A small contrastive audio-text model, trained from scratch.
Model: 9.28M parameters, log mel input, encoder arch transformer, encoder norm layernorm, encoder activation squared_relu, encoder width 192, text encoder width 192, text encoder layers 6, text encoder norm layernorm, text encoder activation gelu.
Training: 5100 steps, batches of 128.
Rows from block 9 of the audio encoder of a small contrastive audio-text model, named by matrix and row number. Rows with one number belong to one neuron. Each number is 500 + 25 x the weight over its row's rms, rounded and kept within 0 to 999. All counts start at 0. Numbers have three digits each. After the name is the row's rms in percent of the matrix's.
Before each neuron's rows are labels from the 100 clips, of 14976, where the neuron reaches its highest value: "top examples" is what is common among them. Only what is clearly more common there than usual is listed. The data: short read English sentences (LibriTTS-R). In brackets: how many of the 100.
# fc1: MLP up (encoder.blocks.9.mlp.fc1.weight, 768x192), inputs 0-63
# fc2: MLP down (encoder.blocks.9.mlp.fc2.weight, 192x768, transposed), outputs 0-63

top examples: the word "i" (61); the word "have" (25)
fc1.412 104:513503509484490543475521517508486462486519485478528470470478472536483516478480492545474569525516492494497492512514493530465562525466463495505512455515493475497457515502527488535499470460516477
fc2.412 144:473474500474511468459465483547554477509479529445531498487476516538474504463511484516501483518485487488524491529517459466476521479489497520482495497512497525470491468456510521533477514454494568

top examples: the word "that" (27)
fc1.598 100:527521541485504496504480507541535502508533500476481490497501545505500522455472464470536458506473503542494479495504512480448542514491466492505492458491525448494502481474518557512486507498460499
fc2.598 114:513542541450478504519500499518506502474461504496499509500472491541489493544518484511500496518485524490525539493477543504531517503504518559484496466572491488467510518539519467548470508485520512

top examples: the word "was" (26)
fc1.265 093:450515483511504526514491497544502451498514512495511522506506475521495475513491497521518520462473505464456451498403483500524496483490461518545521508515465478517504448502522491482498460512503489
fc2.265 090:497501505506508517508514490516489507470503515501460509472453448461476485486538481486480501501501489496516511588501519477474489501466510492496516528536505501518496495541474480535445498445491501

top examples: the word "we" (30); the word "mr" (26)
fc1.580 098:484490506524511474473538498504485513507495505460505513498505546517510514491427519468519518469507536473527494479535513515504495484551470494514491513483508434521549506521512508508465501509472482
fc2.580 101:507513505499555455484537518531539534510502514522488559456538495484455513462504494463463480492513500470492474510505472519463512468498480501498504428482468523495486499509539525528547479504488547

top examples: the word "it" (61); the word "was" (55)
fc1.641 094:501505491499538494499483445483509507557541530531512481501488508531487501526482501481552485536480502514525520537479505450562482468481489503483495518529469499494511515505505511502457532506465472
fc2.641 125:493544539507517494504454458525535476511496541511542519465470490515507472565482478516496462492494511533516476466481485496473449488455501484513484532502505483535453461522492535493519512535494502

top examples: the word "was" (64)
fc1.428 095:473455495535485501524537530492525499556482459507464537495500499470492536477520509475473534525524463519494516525484517490460479470479513508522506474545491505520486475464517493496513508517517510
fc2.428 092:500509464565524479520485532488489510494500491489517528516552437517486511483479495506523530509488527515502484468510541506497503499511485501526522578495492509465519493475450508533447474509509468

top examples: the word "not" (43); the word "no" (33); the word "know" (25)
fc1.407 096:481468512468481487499477506547465517494474463513517522507506518517519483508484519414523534477455497518513475457536499490492472493522482538546484493503480484506468518520506506497442512493543511
fc2.407 123:433484504434528473507459520509516461497510506476509464451502497498550485531513509497495490538506468486477532510527511525539533499523462487507513504489481505537482492493485522504491493518501526

top examples: the word "said" (88); voice: male (79)
fc1.494 098:488580529497476474494491475507523488514551494525533494505494438484475504541488492500535482515499554489520476493494470546486547536512465501512474477463516492504527492478506497474511496505490462
fc2.494 085:506494479482479522507476503452514518525470491537510494523513501478535511495478504519492525515527460477499571523474483484543498489470503485481504514476503517499521507526490511458506486474488506

top examples: the word "not" (27)
fc1.12 098:441512511517522514481502526522513502499529515500492467482506457516479475509501517521480500546448523491496474485506482513484544501503484508568508477490510537533524492488518509483519505536491508
fc2.12 089:462472507499514498474457492531481447527481505512530531531480488515535488490445482483480480536521505493487476509498431503529479468500525488490468471514524475504460483507511477507533504468521505

top examples: the word "was" (41); the word "it" (40); the word "and" (28)
fc1.20 101:461502514479506494486469467493547497517494478460541547482544485527519513522465525496536459509509522491501480484499490566515508506515516517489499500524485516452441486512502485497487490485463470
fc2.20 065:513484518450480484507504493476538507517545504542519499511548549520523500500486542544488494499517535453464485517500489479453475504508553526512533507545490504507494465561530496492494542503503465

top examples: the word "was" (26)
fc1.708 101:485499493460535532519503455508464492494485518492452507536487497484543518459526500441507512521493582484487529452512514484509543491502514501466526484494491531481529523459497506515495507455499523
fc2.708 081:506502530481523506534528517477511510507496482485523442514513492474491491503535480504466524507535487470505497520495526473504498504499450492458493468488488479512504485475469457501541488456464479

top examples: the word "i" (40)
fc1.548 103:491476485465476499492468466519470538503470505489504468486539530510545507510518532477502467529452528529487485524487509525503479541466457531491482495503529541530469481506437502534528508454516500
fc2.548 096:507503500497492531548535542494478498515499482482512537512487516541477500499489498543519505485507510496501530509494505489480507486550522518483509469531495499468490513453499498479500526520502466

top examples: the word "of" (32)
fc1.711 110:458511496484518463456533476471504477533497508499479551478519486496456503515497469522520510512494484562477466487545495498494540525502483458484499506495539534478524514482476517530519455493458485
fc2.711 145:519518480498521534465526506487557521485513527513537485491480465497504514445484493512471514467499511478509479504480493514509444523517519538487518496512495518483502508496469515522467496457442485

top examples: the word "she" (29)
fc1.196 089:530501493526455486486512488478483495489489513462517487499499510478479498462517533486549522523460476549519512481462484505469503490502509487504460462479496490516535465495489517495477480483487516
fc2.196 091:491500530470519520512514495490515482496491457567487497510463500499531462489533468485459498497495553474541490536490510509483500504496495498491526509507528545471467522536508457500479529526549505

top examples: the word "not" (32); the word "my" (29)
fc1.750 108:454512506514518478493521488476508550494526498470464491496492496473506505489429515489470544532480482476550526448498549509541498568501509512497527508507500476520487484479506513494529508549468515
fc2.750 125:461472479503504472530554519488545518483530483518510536483512482508550450494498444487438529486516513503460495464501484527489495471515467504480522505518519529540499437534522473487514490526490529

top examples: the word "me" (25)
fc1.699 100:482503491488504516501533517495495494518476483510449534543539470501527496490486453503526478515474553505541491496534525514456473480525484528456530508530509493503567467499523490484470455436516493
fc2.699 080:502555536532478507500506506484508472484525503472498509491533472505521531518501527551529497499449490511446511520507458516545510540513510470511514496494524471482518516470512447477456452489512515

top examples: the word "me" (31)
fc1.114 098:495498503484527511479542514509527499508508503517473480539506486444500479501498494500515490447454497520541466488491522504488499510488511518473526506480501549455489495495495413503502495449516463
fc2.114 091:525498539530471545520497474483493477526517481461517519496524508514475469516519537525536482519497498464469515522497444527480502486517509472530496480524513506476527481458505484497457512520537530

top examples: the word "you" (38)
fc1.16 095:480491514526470475519523472546515473495512508506484516485488517538526522465527486484493510540502486526528465526477519502532487439476464519536485510512515496507494450492508501480551499525495507
fc2.16 095:498502487457505467490536510538484489532521492472529524508540530474473509484530475466494513533514482513521511495497477483483469505482514508522514508522476535534477520512470506523475531469508490

top examples: the word "me" (67)
fc1.201 111:530490524542472515497450504482503491471472512524499484514452487498488518546448533462501487500521511519493492465482491506469467523462504528508493522517542478477513505488477460489475496480466488
fc2.201 149:503559470496487518488473510517476466468494541455487460502483520529486534562487528504523469510481516495518501513503461512465508500530458518470533485470551497485499520520474473505474503499504478

top examples: the word "not" (48)
fc1.22 101:501504536511483519456499455456504516507483484472473455490512518514505473531480510479487501477502491506537489417490492507508497496552494505470482498488486512532491484523487501480505483584495546
fc2.22 080:505478532494524525474478550471511491500498506508460524487504475448526498492521490523471502493461469525473513525522513497535544508487556468484467516513501523516491486506502489521503486494468481

top examples: the word "the" (59)
fc1.315 094:475504552508503515538500460514526489497494475469502493519487516468497447481546496448528496532452552530466495518507472483525494493505476510537478511516467501483491526481497492484541503483530493
fc2.315 104:476491458524462547495511503511503515516493498514527499494454528461520523460508497516500475496490522519559508491519504514478502490504497528502543533483479522495448520516487528476525507490472511

top examples: the word "it" (52); the word "is" (28)
fc1.475 090:480469498480496468487505485460556525450558493515504497510530525443470513479485537502540485544498504499490500505521516530504561491508510504531493458462496502449529477496471453478459527512497503
fc2.475 073:528446484525488495492465502522505487507500488508552517488466501530541523499527513547470525487535498496529546456489504458504500516495506468489515506512495499481533511467532487495546503521514485

top examples: voice: male (74)
fc1.500 091:489510528499475477490468472490488478539500512545445498482486477536492484483487484455600503545490476502490480487485501531533520496519514486481507519486520491512496508521540498519500516497533495
fc2.500 082:493512542488503523515504482526501494496512492476469571527513492520527497490554495509485518442507471471509453519492488502488491508508492478507486480487552456479457531511476504475466468495490464

top examples: the word "of" (26)
fc1.365 091:490496479485471478446523461510540491430486511517497465503496527496469500515489512500457507491534525479497520465534484513521496523514476435462492519491481511487532469517465487479509553561480516
fc2.365 066:466507507504472483486515493515530495538512470543490545434490468462532512538476548464555491484494465497508527484514475496480498504510555517488465499495505480471542500504555528504502546512508464

top examples: the word "said" (37)
fc1.686 094:483487451463458527512494508463510503513509519518468516526478521514485493543499481530521498520518522454506506440503533494456534503475523531509519492504465489507546495527525514463484476488483464
fc2.686 102:515520518517517487495472490490489512505485474500524500483457490504515504524501515473481516534512471531486477496500486531461494531490500486471483524477471525543515440518496523550502461492484517

top examples: the word "what" (28)
fc1.249 105:513511463504505476488520510487513507485550449505493547505504475475477476502500505491477494516488523485525520497490509518536492483498490465485502538524478494519543538484487515526529488488524496
fc2.249 079:509506461537472550536521458493513487501453503532510510521486499521495518495515489532506506502515461463528487464518517496500501478495505527536524527473510494480526497438462509464527521541525469

top examples: the word "he" (34)
fc1.731 079:481508465508498449533457524534498482497477449514507477548512506521471533535500503470528507503532493488489474465458527495504507459478496507502516515496485490508509424511479537514488526532495501
fc2.731 092:489506482453514525519516515486501472529509522466492509505489469510465491490521481533493544483538513479519515509505559454490492490469471519533500490501513489520491536487489498556499453470494491

top examples: the word "you" (39)
fc1.6 106:497478476582560490495496496528507512491497471540479486478500527499527481523484512477530497537524491505480500484530499541479502530488455468511509477480529517472510498548505506475503477501488516
fc2.6 064:466486520504497545471528490481535520496519478475487495581523515489499515500537504447519473487503511461507520526506502479518466500465507519473514483532464514541527488455522467521482536465477569

top examples: the word "it" (82); the word "was" (65)
fc1.626 102:479510492500482498492492512492491508506514496511484471511479491505434467504464548480517496509485500545481474535556471467511501500530464439502513545510480524550484493458493473494484511479498510
fc2.626 074:499517521504491495523467469510492485491505522527534506498493529498542498501477472535498480523502540539494464459522533549523524450469507510495524473489494510499489516477456479517515493462526479

top examples: the word "you" (34)
fc1.214 093:511496523498474487496493483490472487515489491510488466509438492483518538531475466503475536511530535480496507500512544506506487525488498511523502468496516491501485459476448488521487520475504511
fc2.214 107:499533430480469510498487509542482515502469490556495494541508519524522497506450506477455535475514489463542535484507503487511485536494456492522484524509477517492476496503486539561526488521503480

top examples: the word "there" (28); the word "they" (28); the word "is" (27); the word "this" (26)
fc1.612 108:550476509514496537503542467498513496486489517486518508492458477473510466494511523514570486507501527498489501519488499474471485483511486540518490518476469525501518549503494504518497487501493441
fc2.612 150:501496507491484488494544515543483491442503522510488458534484450497499486479505473505496483476477452526506456503512425486468445490530520508477507507475505496473473521513534498477571507513494490

top examples: the word "we" (56)
fc1.151 096:475514500484486487491471523486507516499493537471477507483463583505538542502479487491525525495480545440538428526486517489497472460476488507514522462513508545533519496491529530506551456506449513
fc2.151 105:517500503540516488458495516540522498513526485497495516519496465502489459490512503488477531472479544448484496508511513519496497531519499510512471476467505493498500441505507551505525518458469495

top examples: the word "you" (72)
fc1.429 098:491515467486494471495564512481509528525540496469484505512516511513488503434468485512509477526490448503463471486464504501515524527490523497520478540557508496530552514485504500492503532512516519
fc2.429 083:568474506523467515527468527498461456476565507520488483500477493498523488489501484481495551507497481510518481517556506488491476495495485508514534507532516505477525476481456508470512510539501541

top examples: the word "there" (38); the word "they" (37); the word "was" (26)
fc1.241 091:497518505491525495478483521518497476514495468504498507514563454528460456478497464543480495496484513511521484501494502469496492534490486498522470533455512504513449499521498498485478490463480511
fc2.241 084:516472486492504532457512476516485467512482503516474495510503451502558567439508502467478492494496458554506524480514487491480509480474507540501501509499485482428497509512499493476528525547509486

top examples: the word "i" (55)
fc1.282 098:529486524498505519465497477457546460509485476504506536544455475507475532484471464493457479515494499519498503487473526480528479498551459486528502490505537498520484499421509506495505495459534501
fc2.282 131:523496524466524533508478503505496539470510534445532528494506501507475497465511508503444458509530532500481494488435476504466527453526495521535496529484534459498498461479536501491487489514525520

top examples: the word "of" (28)
fc1.727 098:537486521458507463544460478508523507519475510527476513501499517522502510424512508439478491478508509482500466546511495519494540494487489503519520515539522513471479522485482505500483532546516488
fc2.727 108:509494474529532463489503538498506516553493585504495506499463529480480498497482474453482463499523517518488497474481548495525486512556493495506510503489501529494521499469512486501507470489538438

top examples: the word "i" (45)
fc1.142 091:519488502498483494499567500565542500508487511474505507514505514525476505533492469524545499508501456467505534505494500492523560513451504459476509556476489510495479482468509518500535483482509490
fc2.142 117:503497501480492469536501497495487459513468495506501465497544489504463571506483500509473525526531481483472479530498552515531521512499512487535535493485519475486541476503510496514509489488511483

top examples: the word "of" (44)
fc1.581 091:484506478537487519507510490507474497529489488535503481478449442539490479504494507499487508509499470516471448487520496512511478485481541490492437495507510507434469488467483508494509516469503533
fc2.581 106:444507495452502521478468491504495515476471515516488464493478511479500521525519493531470525533479494462514442475520476484451525497512487480518525511483455476504460548520506505513485554484462503

top examples: voice: male (76)
fc1.541 098:471484536543559507505534480469527461514527467449485517495531472541477537496492514514527467485484522495474500504505496452487532515519477487454472487530532501506483510481507553481525466486524479
fc2.541 116:493527485510485472514507515501522455510497522461502525483484491478492514511536518479559521504527504471538520519532461550507490519514483500517482474513509525525439524522462468476489515488507480

top examples: the word "not" (52)
fc1.156 107:550524498493489496484484508543554532495462505511477513442513470526531495490477478462454520483473476559492507525446506519531477527531494485467514486513514478519499468500523490473477471517557487
fc2.156 061:426492470483498545515501493491512474512497486543488511514499481490491534487476514493489483470504536459481510470483467522474521509462460499466520531505537510516505509451480476518539508516488550

top examples: the word "me" (27)
fc1.227 110:513507532507516522480477487529509495519496512473483473472504525517523489528494541458493484465527540530521466503546503539475516463527553537499514516517507515495508527479452385491523479484449480
fc2.227 073:508515508499521492512512510484485493533486527529512482517504534486509470484477523495504476499523496483506529503519482532488489504496553498535490464498528506444504445535520508489476519444538473

top examples: the word "said" (81); the word "he" (35)
fc1.37 106:514530525516520483480495450521503435486492509549465486497538521559520510502527507497451530487508550471504456495507482518552519481494504494487535487475540507524517539505502498512476488508477497
fc2.37 051:476485444484492511489560487475468530541494508469469469525498515480430525527488496496525507445529520467502496441452540458531519497535532520480510496527499552474486509486522497509504522520494515

top examples: the word "he" (34)
fc1.293 087:502491529514504504510498522458521491487549536482494495505504538441476506452511499486462509507503497515497471436489505530497508514484466525499498503547510472463505501475527494495490481555478555
fc2.293 096:488520500494480445512478510515472487448491513534496499464495507499469511499496519429503530476506457471520491502476536524540460486517463481494541557482511521491459468471503498493493517517531493

top examples: the word "it" (54)
fc1.254 105:517512499505474527474508500489525481505504449504517484481515505500527504483464552490497462472475524492475492465505486475462502497454545499478507481546500522468491491499552509495548529496487516
fc2.254 056:492493579470505466535484476512502559470510467499489487509503486550507514523495555505470541519527525505460560504496488479485549524509501529532489492493515509503479465500470483503467526518511489

top examples: the word "of" (28)
fc1.85 099:497504481523496473482471522469546540492512503515511518502526530541472475498519518497457517480499513524526480536462517502566506522465507482494524498516487497480526526491489498513540461480477533
fc2.85 065:489496509496517466506519514498501508501502466520462468512496479459475541526497532463499497515494507520478489511494474537520508471509462487458482485498540507468526495477450506519479505475505482

top examples: the word "was" (27)
fc1.631 089:527472466479529533492479470500518471477500480480526479485473488518457502492493497496515469504527521502475511471516563505530530497469475505509443469534496515538472513497507474443493493566502448
fc2.631 084:523486519517506492499492485520501503526504505500491539510518484505511502513547548529517478528482484508508492464481507454503596529468527479492529487472534531519454488507479500528443466515513540

top examples: the word "the" (50); the word "was" (41)
fc1.730 096:471480470519507551501512482507461525507510488522486540490532445529518449497439472510510489489526519486513462496494491488488436494458484491536493468510483490506498523483501533523484472543522491
fc2.730 138:491513480504489471545498517454473464526510509473474459504506476497510489500486509512492509532500500489499473504502474513536507482496499498522518478528468470509447497520424523514491502513529440

top examples: the word "he" (32)
fc1.552 113:494506475522534467512543505493503546456472475547477509499565527517544485551532517522459506527503495499528505487491457540463498526511446509524480506484504494484498509486500494518517495509473523
fc2.552 053:484512501490440547495514475514510526522485477516469459484459443567497510496469485474521469524510509492469469519491559506534515489492526531447535480538493560475502510491487505494506517500519444

top examples: the word "of" (26)
fc1.351 093:504555456466507495502474541458534510473503467505500496483505496503483505502537534474504521525540520517505490566504532477486484482561474502457505472495508548488513496508508509465508491504566526
fc2.351 093:489504518505502520459485528527469495506464506540498506510475485455489492485504524481517532475501492481478514511497479499463509503453519476520454455490462510483493467448536478482506499473501463

top examples: the word "of" (26)
fc1.389 107:509518498479500445500484418473516464478497523511506507489434463547479520531474522514485509540524450540471488493502507505524496495482514458527516529505503543509473510504487458476495499470508499
fc2.389 090:486469489528506546499511503505451494508483500512524514486504467463508506529475468512491506513507514518555493434510478525497503472509502501491462500493493460480461486453475518539459492513472514

top examples: the word "it" (39)
fc1.707 101:507528519485502511509536462496525483498495492466490535525484511490480472517490510507498498549479522521482466467553508491538495499507454530497499507445487551524491497500501461551482512508513454
fc2.707 134:482546488537463520513498457520514514501442504476507490522466513488490517526463454536506479517506505501454494502478504530531493491495507532556486498481468542526510463501507480500494492524497495

top examples: the word "i" (74)
fc1.43 097:489507480449503476536488463461507548497517554485530526495480521515509473499523513517462493520496531525526505525481512534479530480508471552465492524521495535464514490517506479513516505472520514
fc2.43 068:484460527492497512476481461466514473501519484509454500500481549464486501537476522497440505480491492523508499520484506482502497518498537452464489544501461532473510493510535507460503521505533513

top examples: the word "was" (40); the word "he" (33)
fc1.442 102:513513526503482509510514514512517478483482460496489474548493522472514493521472454488511553474528483511509508508478552535482486468520510464498497570487498520485527521520513515520480447570476516
fc2.442 114:488492466490509503513551547500475539490534515509521523501509492469542528530500468428545488555570538526481493508489467492444511507499480498489509507508492488554536528495493510514522481507448492

top examples: the word "we" (25)
fc1.18 088:566480485522527517535511516478488532458527489472463491466498526508487562524513514469510491535464540493495466511493476528452502518468468497519476488499513533514530512521463490494498494490483513
fc2.18 078:472508472495471548490529461500512501503485522526508464494499502462545526515494499500505503509519526503479506512511516505539451499479473534507528523532491524518495466487501528537518486463449506

top examples: the word "the" (100)
fc1.115 096:540506478518491553485492456468540497502477519472473539465534514486500514480538482496485510478508508469502500508503525517500503541463504531513469447495526496495492506491473466475491529477482510
fc2.115 104:492502544541471463539483467475544510492499502503487480463519492494525439498547489571491488471493464511533483443470484483466482501538505536535495493535486513520476526505465507475492511509514497

top examples: voice: male (75)
fc1.366 091:447546497503470525429478506511509528494513533518518521456490520510478459514501495491516497515504513526459491516493539468459521515487494470488497530472527461507469537479453534496484519480473512
fc2.366 093:552546499501498526486485459479510503486521505487483519485495538471460517523509532515476523505495503527421517473490527504512519539495465520516518481488482481485503492488486501487474493555516518

top examples: the word "said" (32)
fc1.28 108:500476475500515500476520482498542542524453459535441536461496528476541502470503487490484518483489467502534502537476540492504525526504557491494497527489488485543517507515519516495481519502484517
fc2.28 070:508508505511468469530524521470485495520430500498518458495519473524481557524512479464490517452524491456553453479521488479475478437502475482493440504510509488445533525505513468517539503521496498

top examples: the word "said" (38)
fc1.10 103:544505482467504510513478474445439508495480488442498533515487478466498478515486470544529508491459466531509520505506544518513496525553510515469503529481494486507487514510482450472520496495455476
fc2.10 119:515504508511537517477537464555547499504502548500491500517500485495531430515499446509467459488472482504473531501470518456530509465512494507507509488488517522526478466491510486458524506522487532

top examples: the word "she" (30); the word "of" (25)
fc1.563 104:511504497483493484487499416525467494513482533486492524536489459543504554529470493494491509464522513511493472456443483494523526476543482512501482538533524483453499492474483477529513484486501544
fc2.563 116:470479483510529486514489499505491489486500557498525478486488526500516536538456489498542476498499473504546471501515489527514462506490533506570455532480536518489512463495505516531503544483491471

top examples: the word "not" (54)
fc1.514 099:453519523508525493525506506504506483503517472489520518496493531531479444489496518485460475514483518518506477466539460498473493472525520540492503479482475545471486506572539512459541500493460520
fc2.514 128:505491469503532478500523500506523463470506508504516527507479478530545497469545508485476515506464517525513490516502499498487527501472523508457544492450485509504513473551494488532479501470438513

top examples: the word "we" (61)
fc1.252 126:509540514520482519506495471485567490466487476467486493505479532472480518512489475492525498495514522495494466505468489535463460515499477475470492517540466509481470531512497510520534468581476516
fc2.252 162:475508517492536511492538521490510500484459503466529482469478496525511512531503533451513500482532529483491474506466477498484515495513474497480497514510457503562468503492489466514591488500475520

top examples: the word "it" (32)
fc1.419 096:506517528495526539531530506483555549520533510480498474506507505503502492477504506530524546488488483510526512520482487488504514519526495540520445456517473521462503494508509512462502545486500455
fc2.419 093:525493523479497453467414480554481515482513461510505508501533514495484506455534513521545528474521505493483493490506472480482537490489475520502503465460486504467473480470530511465480476476488497

top examples: the word "we" (42)
fc1.155 101:483528518499522472449512471483488479505482462484541552496541493506522480427492448515496510529493542524495482494480542501499537456488460491515502478503493528543517504493498521502522511503463485
fc2.155 115:525525515507492526508515525487521530470522501396504540508530472516497491498473484472416476499522532476507480547495467540527504533530522515527506469481501530511484483533532484539522482494497478

top examples: the word "you" (62)
fc1.668 092:498503481487498484513529448476447489521534512554471478514529492561500517470506504468508535497483498533457525518502471552512519457450524540466493492494512493489527503483465532462443524549441527
fc2.668 124:532513469496517493485481563480504472505497510520488478535477493545554503499491469541539497446484477511483486474552485531460523516486542498428489507502543514511491513536520522493496516501448532

top examples: the word "she" (29)
fc1.166 091:515530520503522530489467440520555536533503523496579518532510451518537516506450501455483526503529516471519461487499507487495500500508509483537512502482515495476460515478492490474481524508482496
fc2.166 100:501523521424519500505502525480518502510503501475565501500558539496475494523498442493499456509479494464488501493501498501475561489471507501493489562483533485514537489522506529514544475493469503

top examples: the word "what" (29)
fc1.36 097:494498537500534524502470529533478493496546527528555505469502506487517524464517478509481474518569499510515512534522487516463500536525449476491493485463517519460486497504478493492474525516494509
fc2.36 099:531507534503520495456528473517520524495498485499461445551477447505494498529516480487519530495474527479485532446485500495486566457490504535497451499511510519459521515519517537481516521561455493

top examples: the word "not" (42)
fc1.566 101:490490526474510491504468544465504534460504473473488483506501486521518475525474484467492509504469498478528512489479548507523494519464446497503516508496469470511451473506458533493498514485472445
fc2.566 096:420482494496506535553484503487520552477495465493520530535473471509480480521448472479497474511469515497512540477507477482546507520507513519513482496510498512539562489508504485470494490527540513

top examples: the word "that" (47)
fc1.356 101:520507483491514507521524532551487507509492479466500515501473512495499523497522479498513489489532492520526503468483497542484471485517475508507449469585542465527523508481523513500474543522521486
fc2.356 114:493527534489450504440495502554456513499465498494481503513495476518447507493461460504504501489458479466479510539480504464488492533485480529474538476515539495510538511500450485557496495510529504

top examples: the word "was" (39); the word "you" (39); the word "must" (30); the word "he" (27)
fc1.604 099:486496525532507517501490474464493536531535474531498530505477503529509498480463511534482481475548504504508490466515502478517505457497530531520498508490466440507505537482525464467458467526517534
fc2.604 125:524496467502479474521495536518538518445529499499473533495514461525544488512447507529464466516530522522514512508522508530449463477516527453548520524482499428502492482478511513509482512507495545

top examples: the word "said" (26)
fc1.397 101:510550491506496459453510438478500534536506492494522500516503527463512425523483509525530462455519543526516469478507523527512501501494520493483456508557516490509493504483511541499464495471521462
fc2.397 090:478496483496503494493516478490507431487467503526543556488512540484509516544517497526469507526495535512553511438512496494519511469497504532431505488477488465474479490535538496548516507481471527

top examples: the word "me" (51); the word "you" (41)
fc1.215 086:544520520526491529528474522455513502511518529547479575487496526508522469513481479476563520486534494448497502516511491490488504525495492524442447499495453495502490548485484456478476481506522564
fc2.215 101:523509457465495505516489502482522514454505486521528515516522527483481508517512472533446478485510493494560487522531502514511575481525480519477462524509490504470541505413513490495473520461496516

top examples: the word "why" (35)
fc1.92 105:553469488525503492535505517503505487511475501508538513525489500533508600544500510503516495493469478505529471501504492514518539498518499502489531529523508556538524511482460496451477523436548539
fc2.92 113:525528497509497500537527528511536481485499441475519489509509462474512488441529510511470526473512515470520534530502496490538494516468548488477517486532491481495502484470457510500509493482494492

top examples: the word "you" (53)
fc1.122 107:518532476452491534523509549498543459462545496485481519500490542489496494536502513511480498514500488466486493502496514492528509467520492452500518506545496499537462468452489476492518490469473477
fc2.122 099:499483538496472489503500487518479501510432481512509526510466497491500491506504478474504516536463530531515462495530496494527488478463531569501499472523490513517512541563473488526484550484526535

top examples: the word "said" (94); the word "he" (28)
fc1.172 107:496530529442495465473517470533507535488470489530504494503495522483471470498529516483507514501517527478523522481480512496473501477462522501479485457494512523478478466514535455432510507522505505
fc2.172 136:493543504495464527511486470505512534497482455519514489448508509488505527526534512528519546476508475473497506528511499491479514492489501496547484494518487515507527491509516516480505484511496462

top examples: the word "you" (44)
fc1.676 088:505515506547538523499492493516538531519489492543504504470516523515519505514494504490530453511528468531530510508469491493510482504516499486506440565489478512501487498486497470496465469504466533
fc2.676 067:515463514497479505546514462454478465466529506523534482488513551491547502509483510521440526512486489496526513504514513540508531482497566509504509517518496491473523491537500481521515583496524492

top examples: the word "i" (40); the word "yes" (32)
fc1.313 100:529509508480480522492487472514497485502498523503503429487481502494497466476515508519520505489503481447524488492472497470553526463500516497537532481516533534558516499512491540560530539500488525
fc2.313 069:498489543546548470516494515526510536527446494540481549490489558517486480505515485455496501524495538511521515510519498514510471474481502490476473489508491520454521492470462504498503488449523517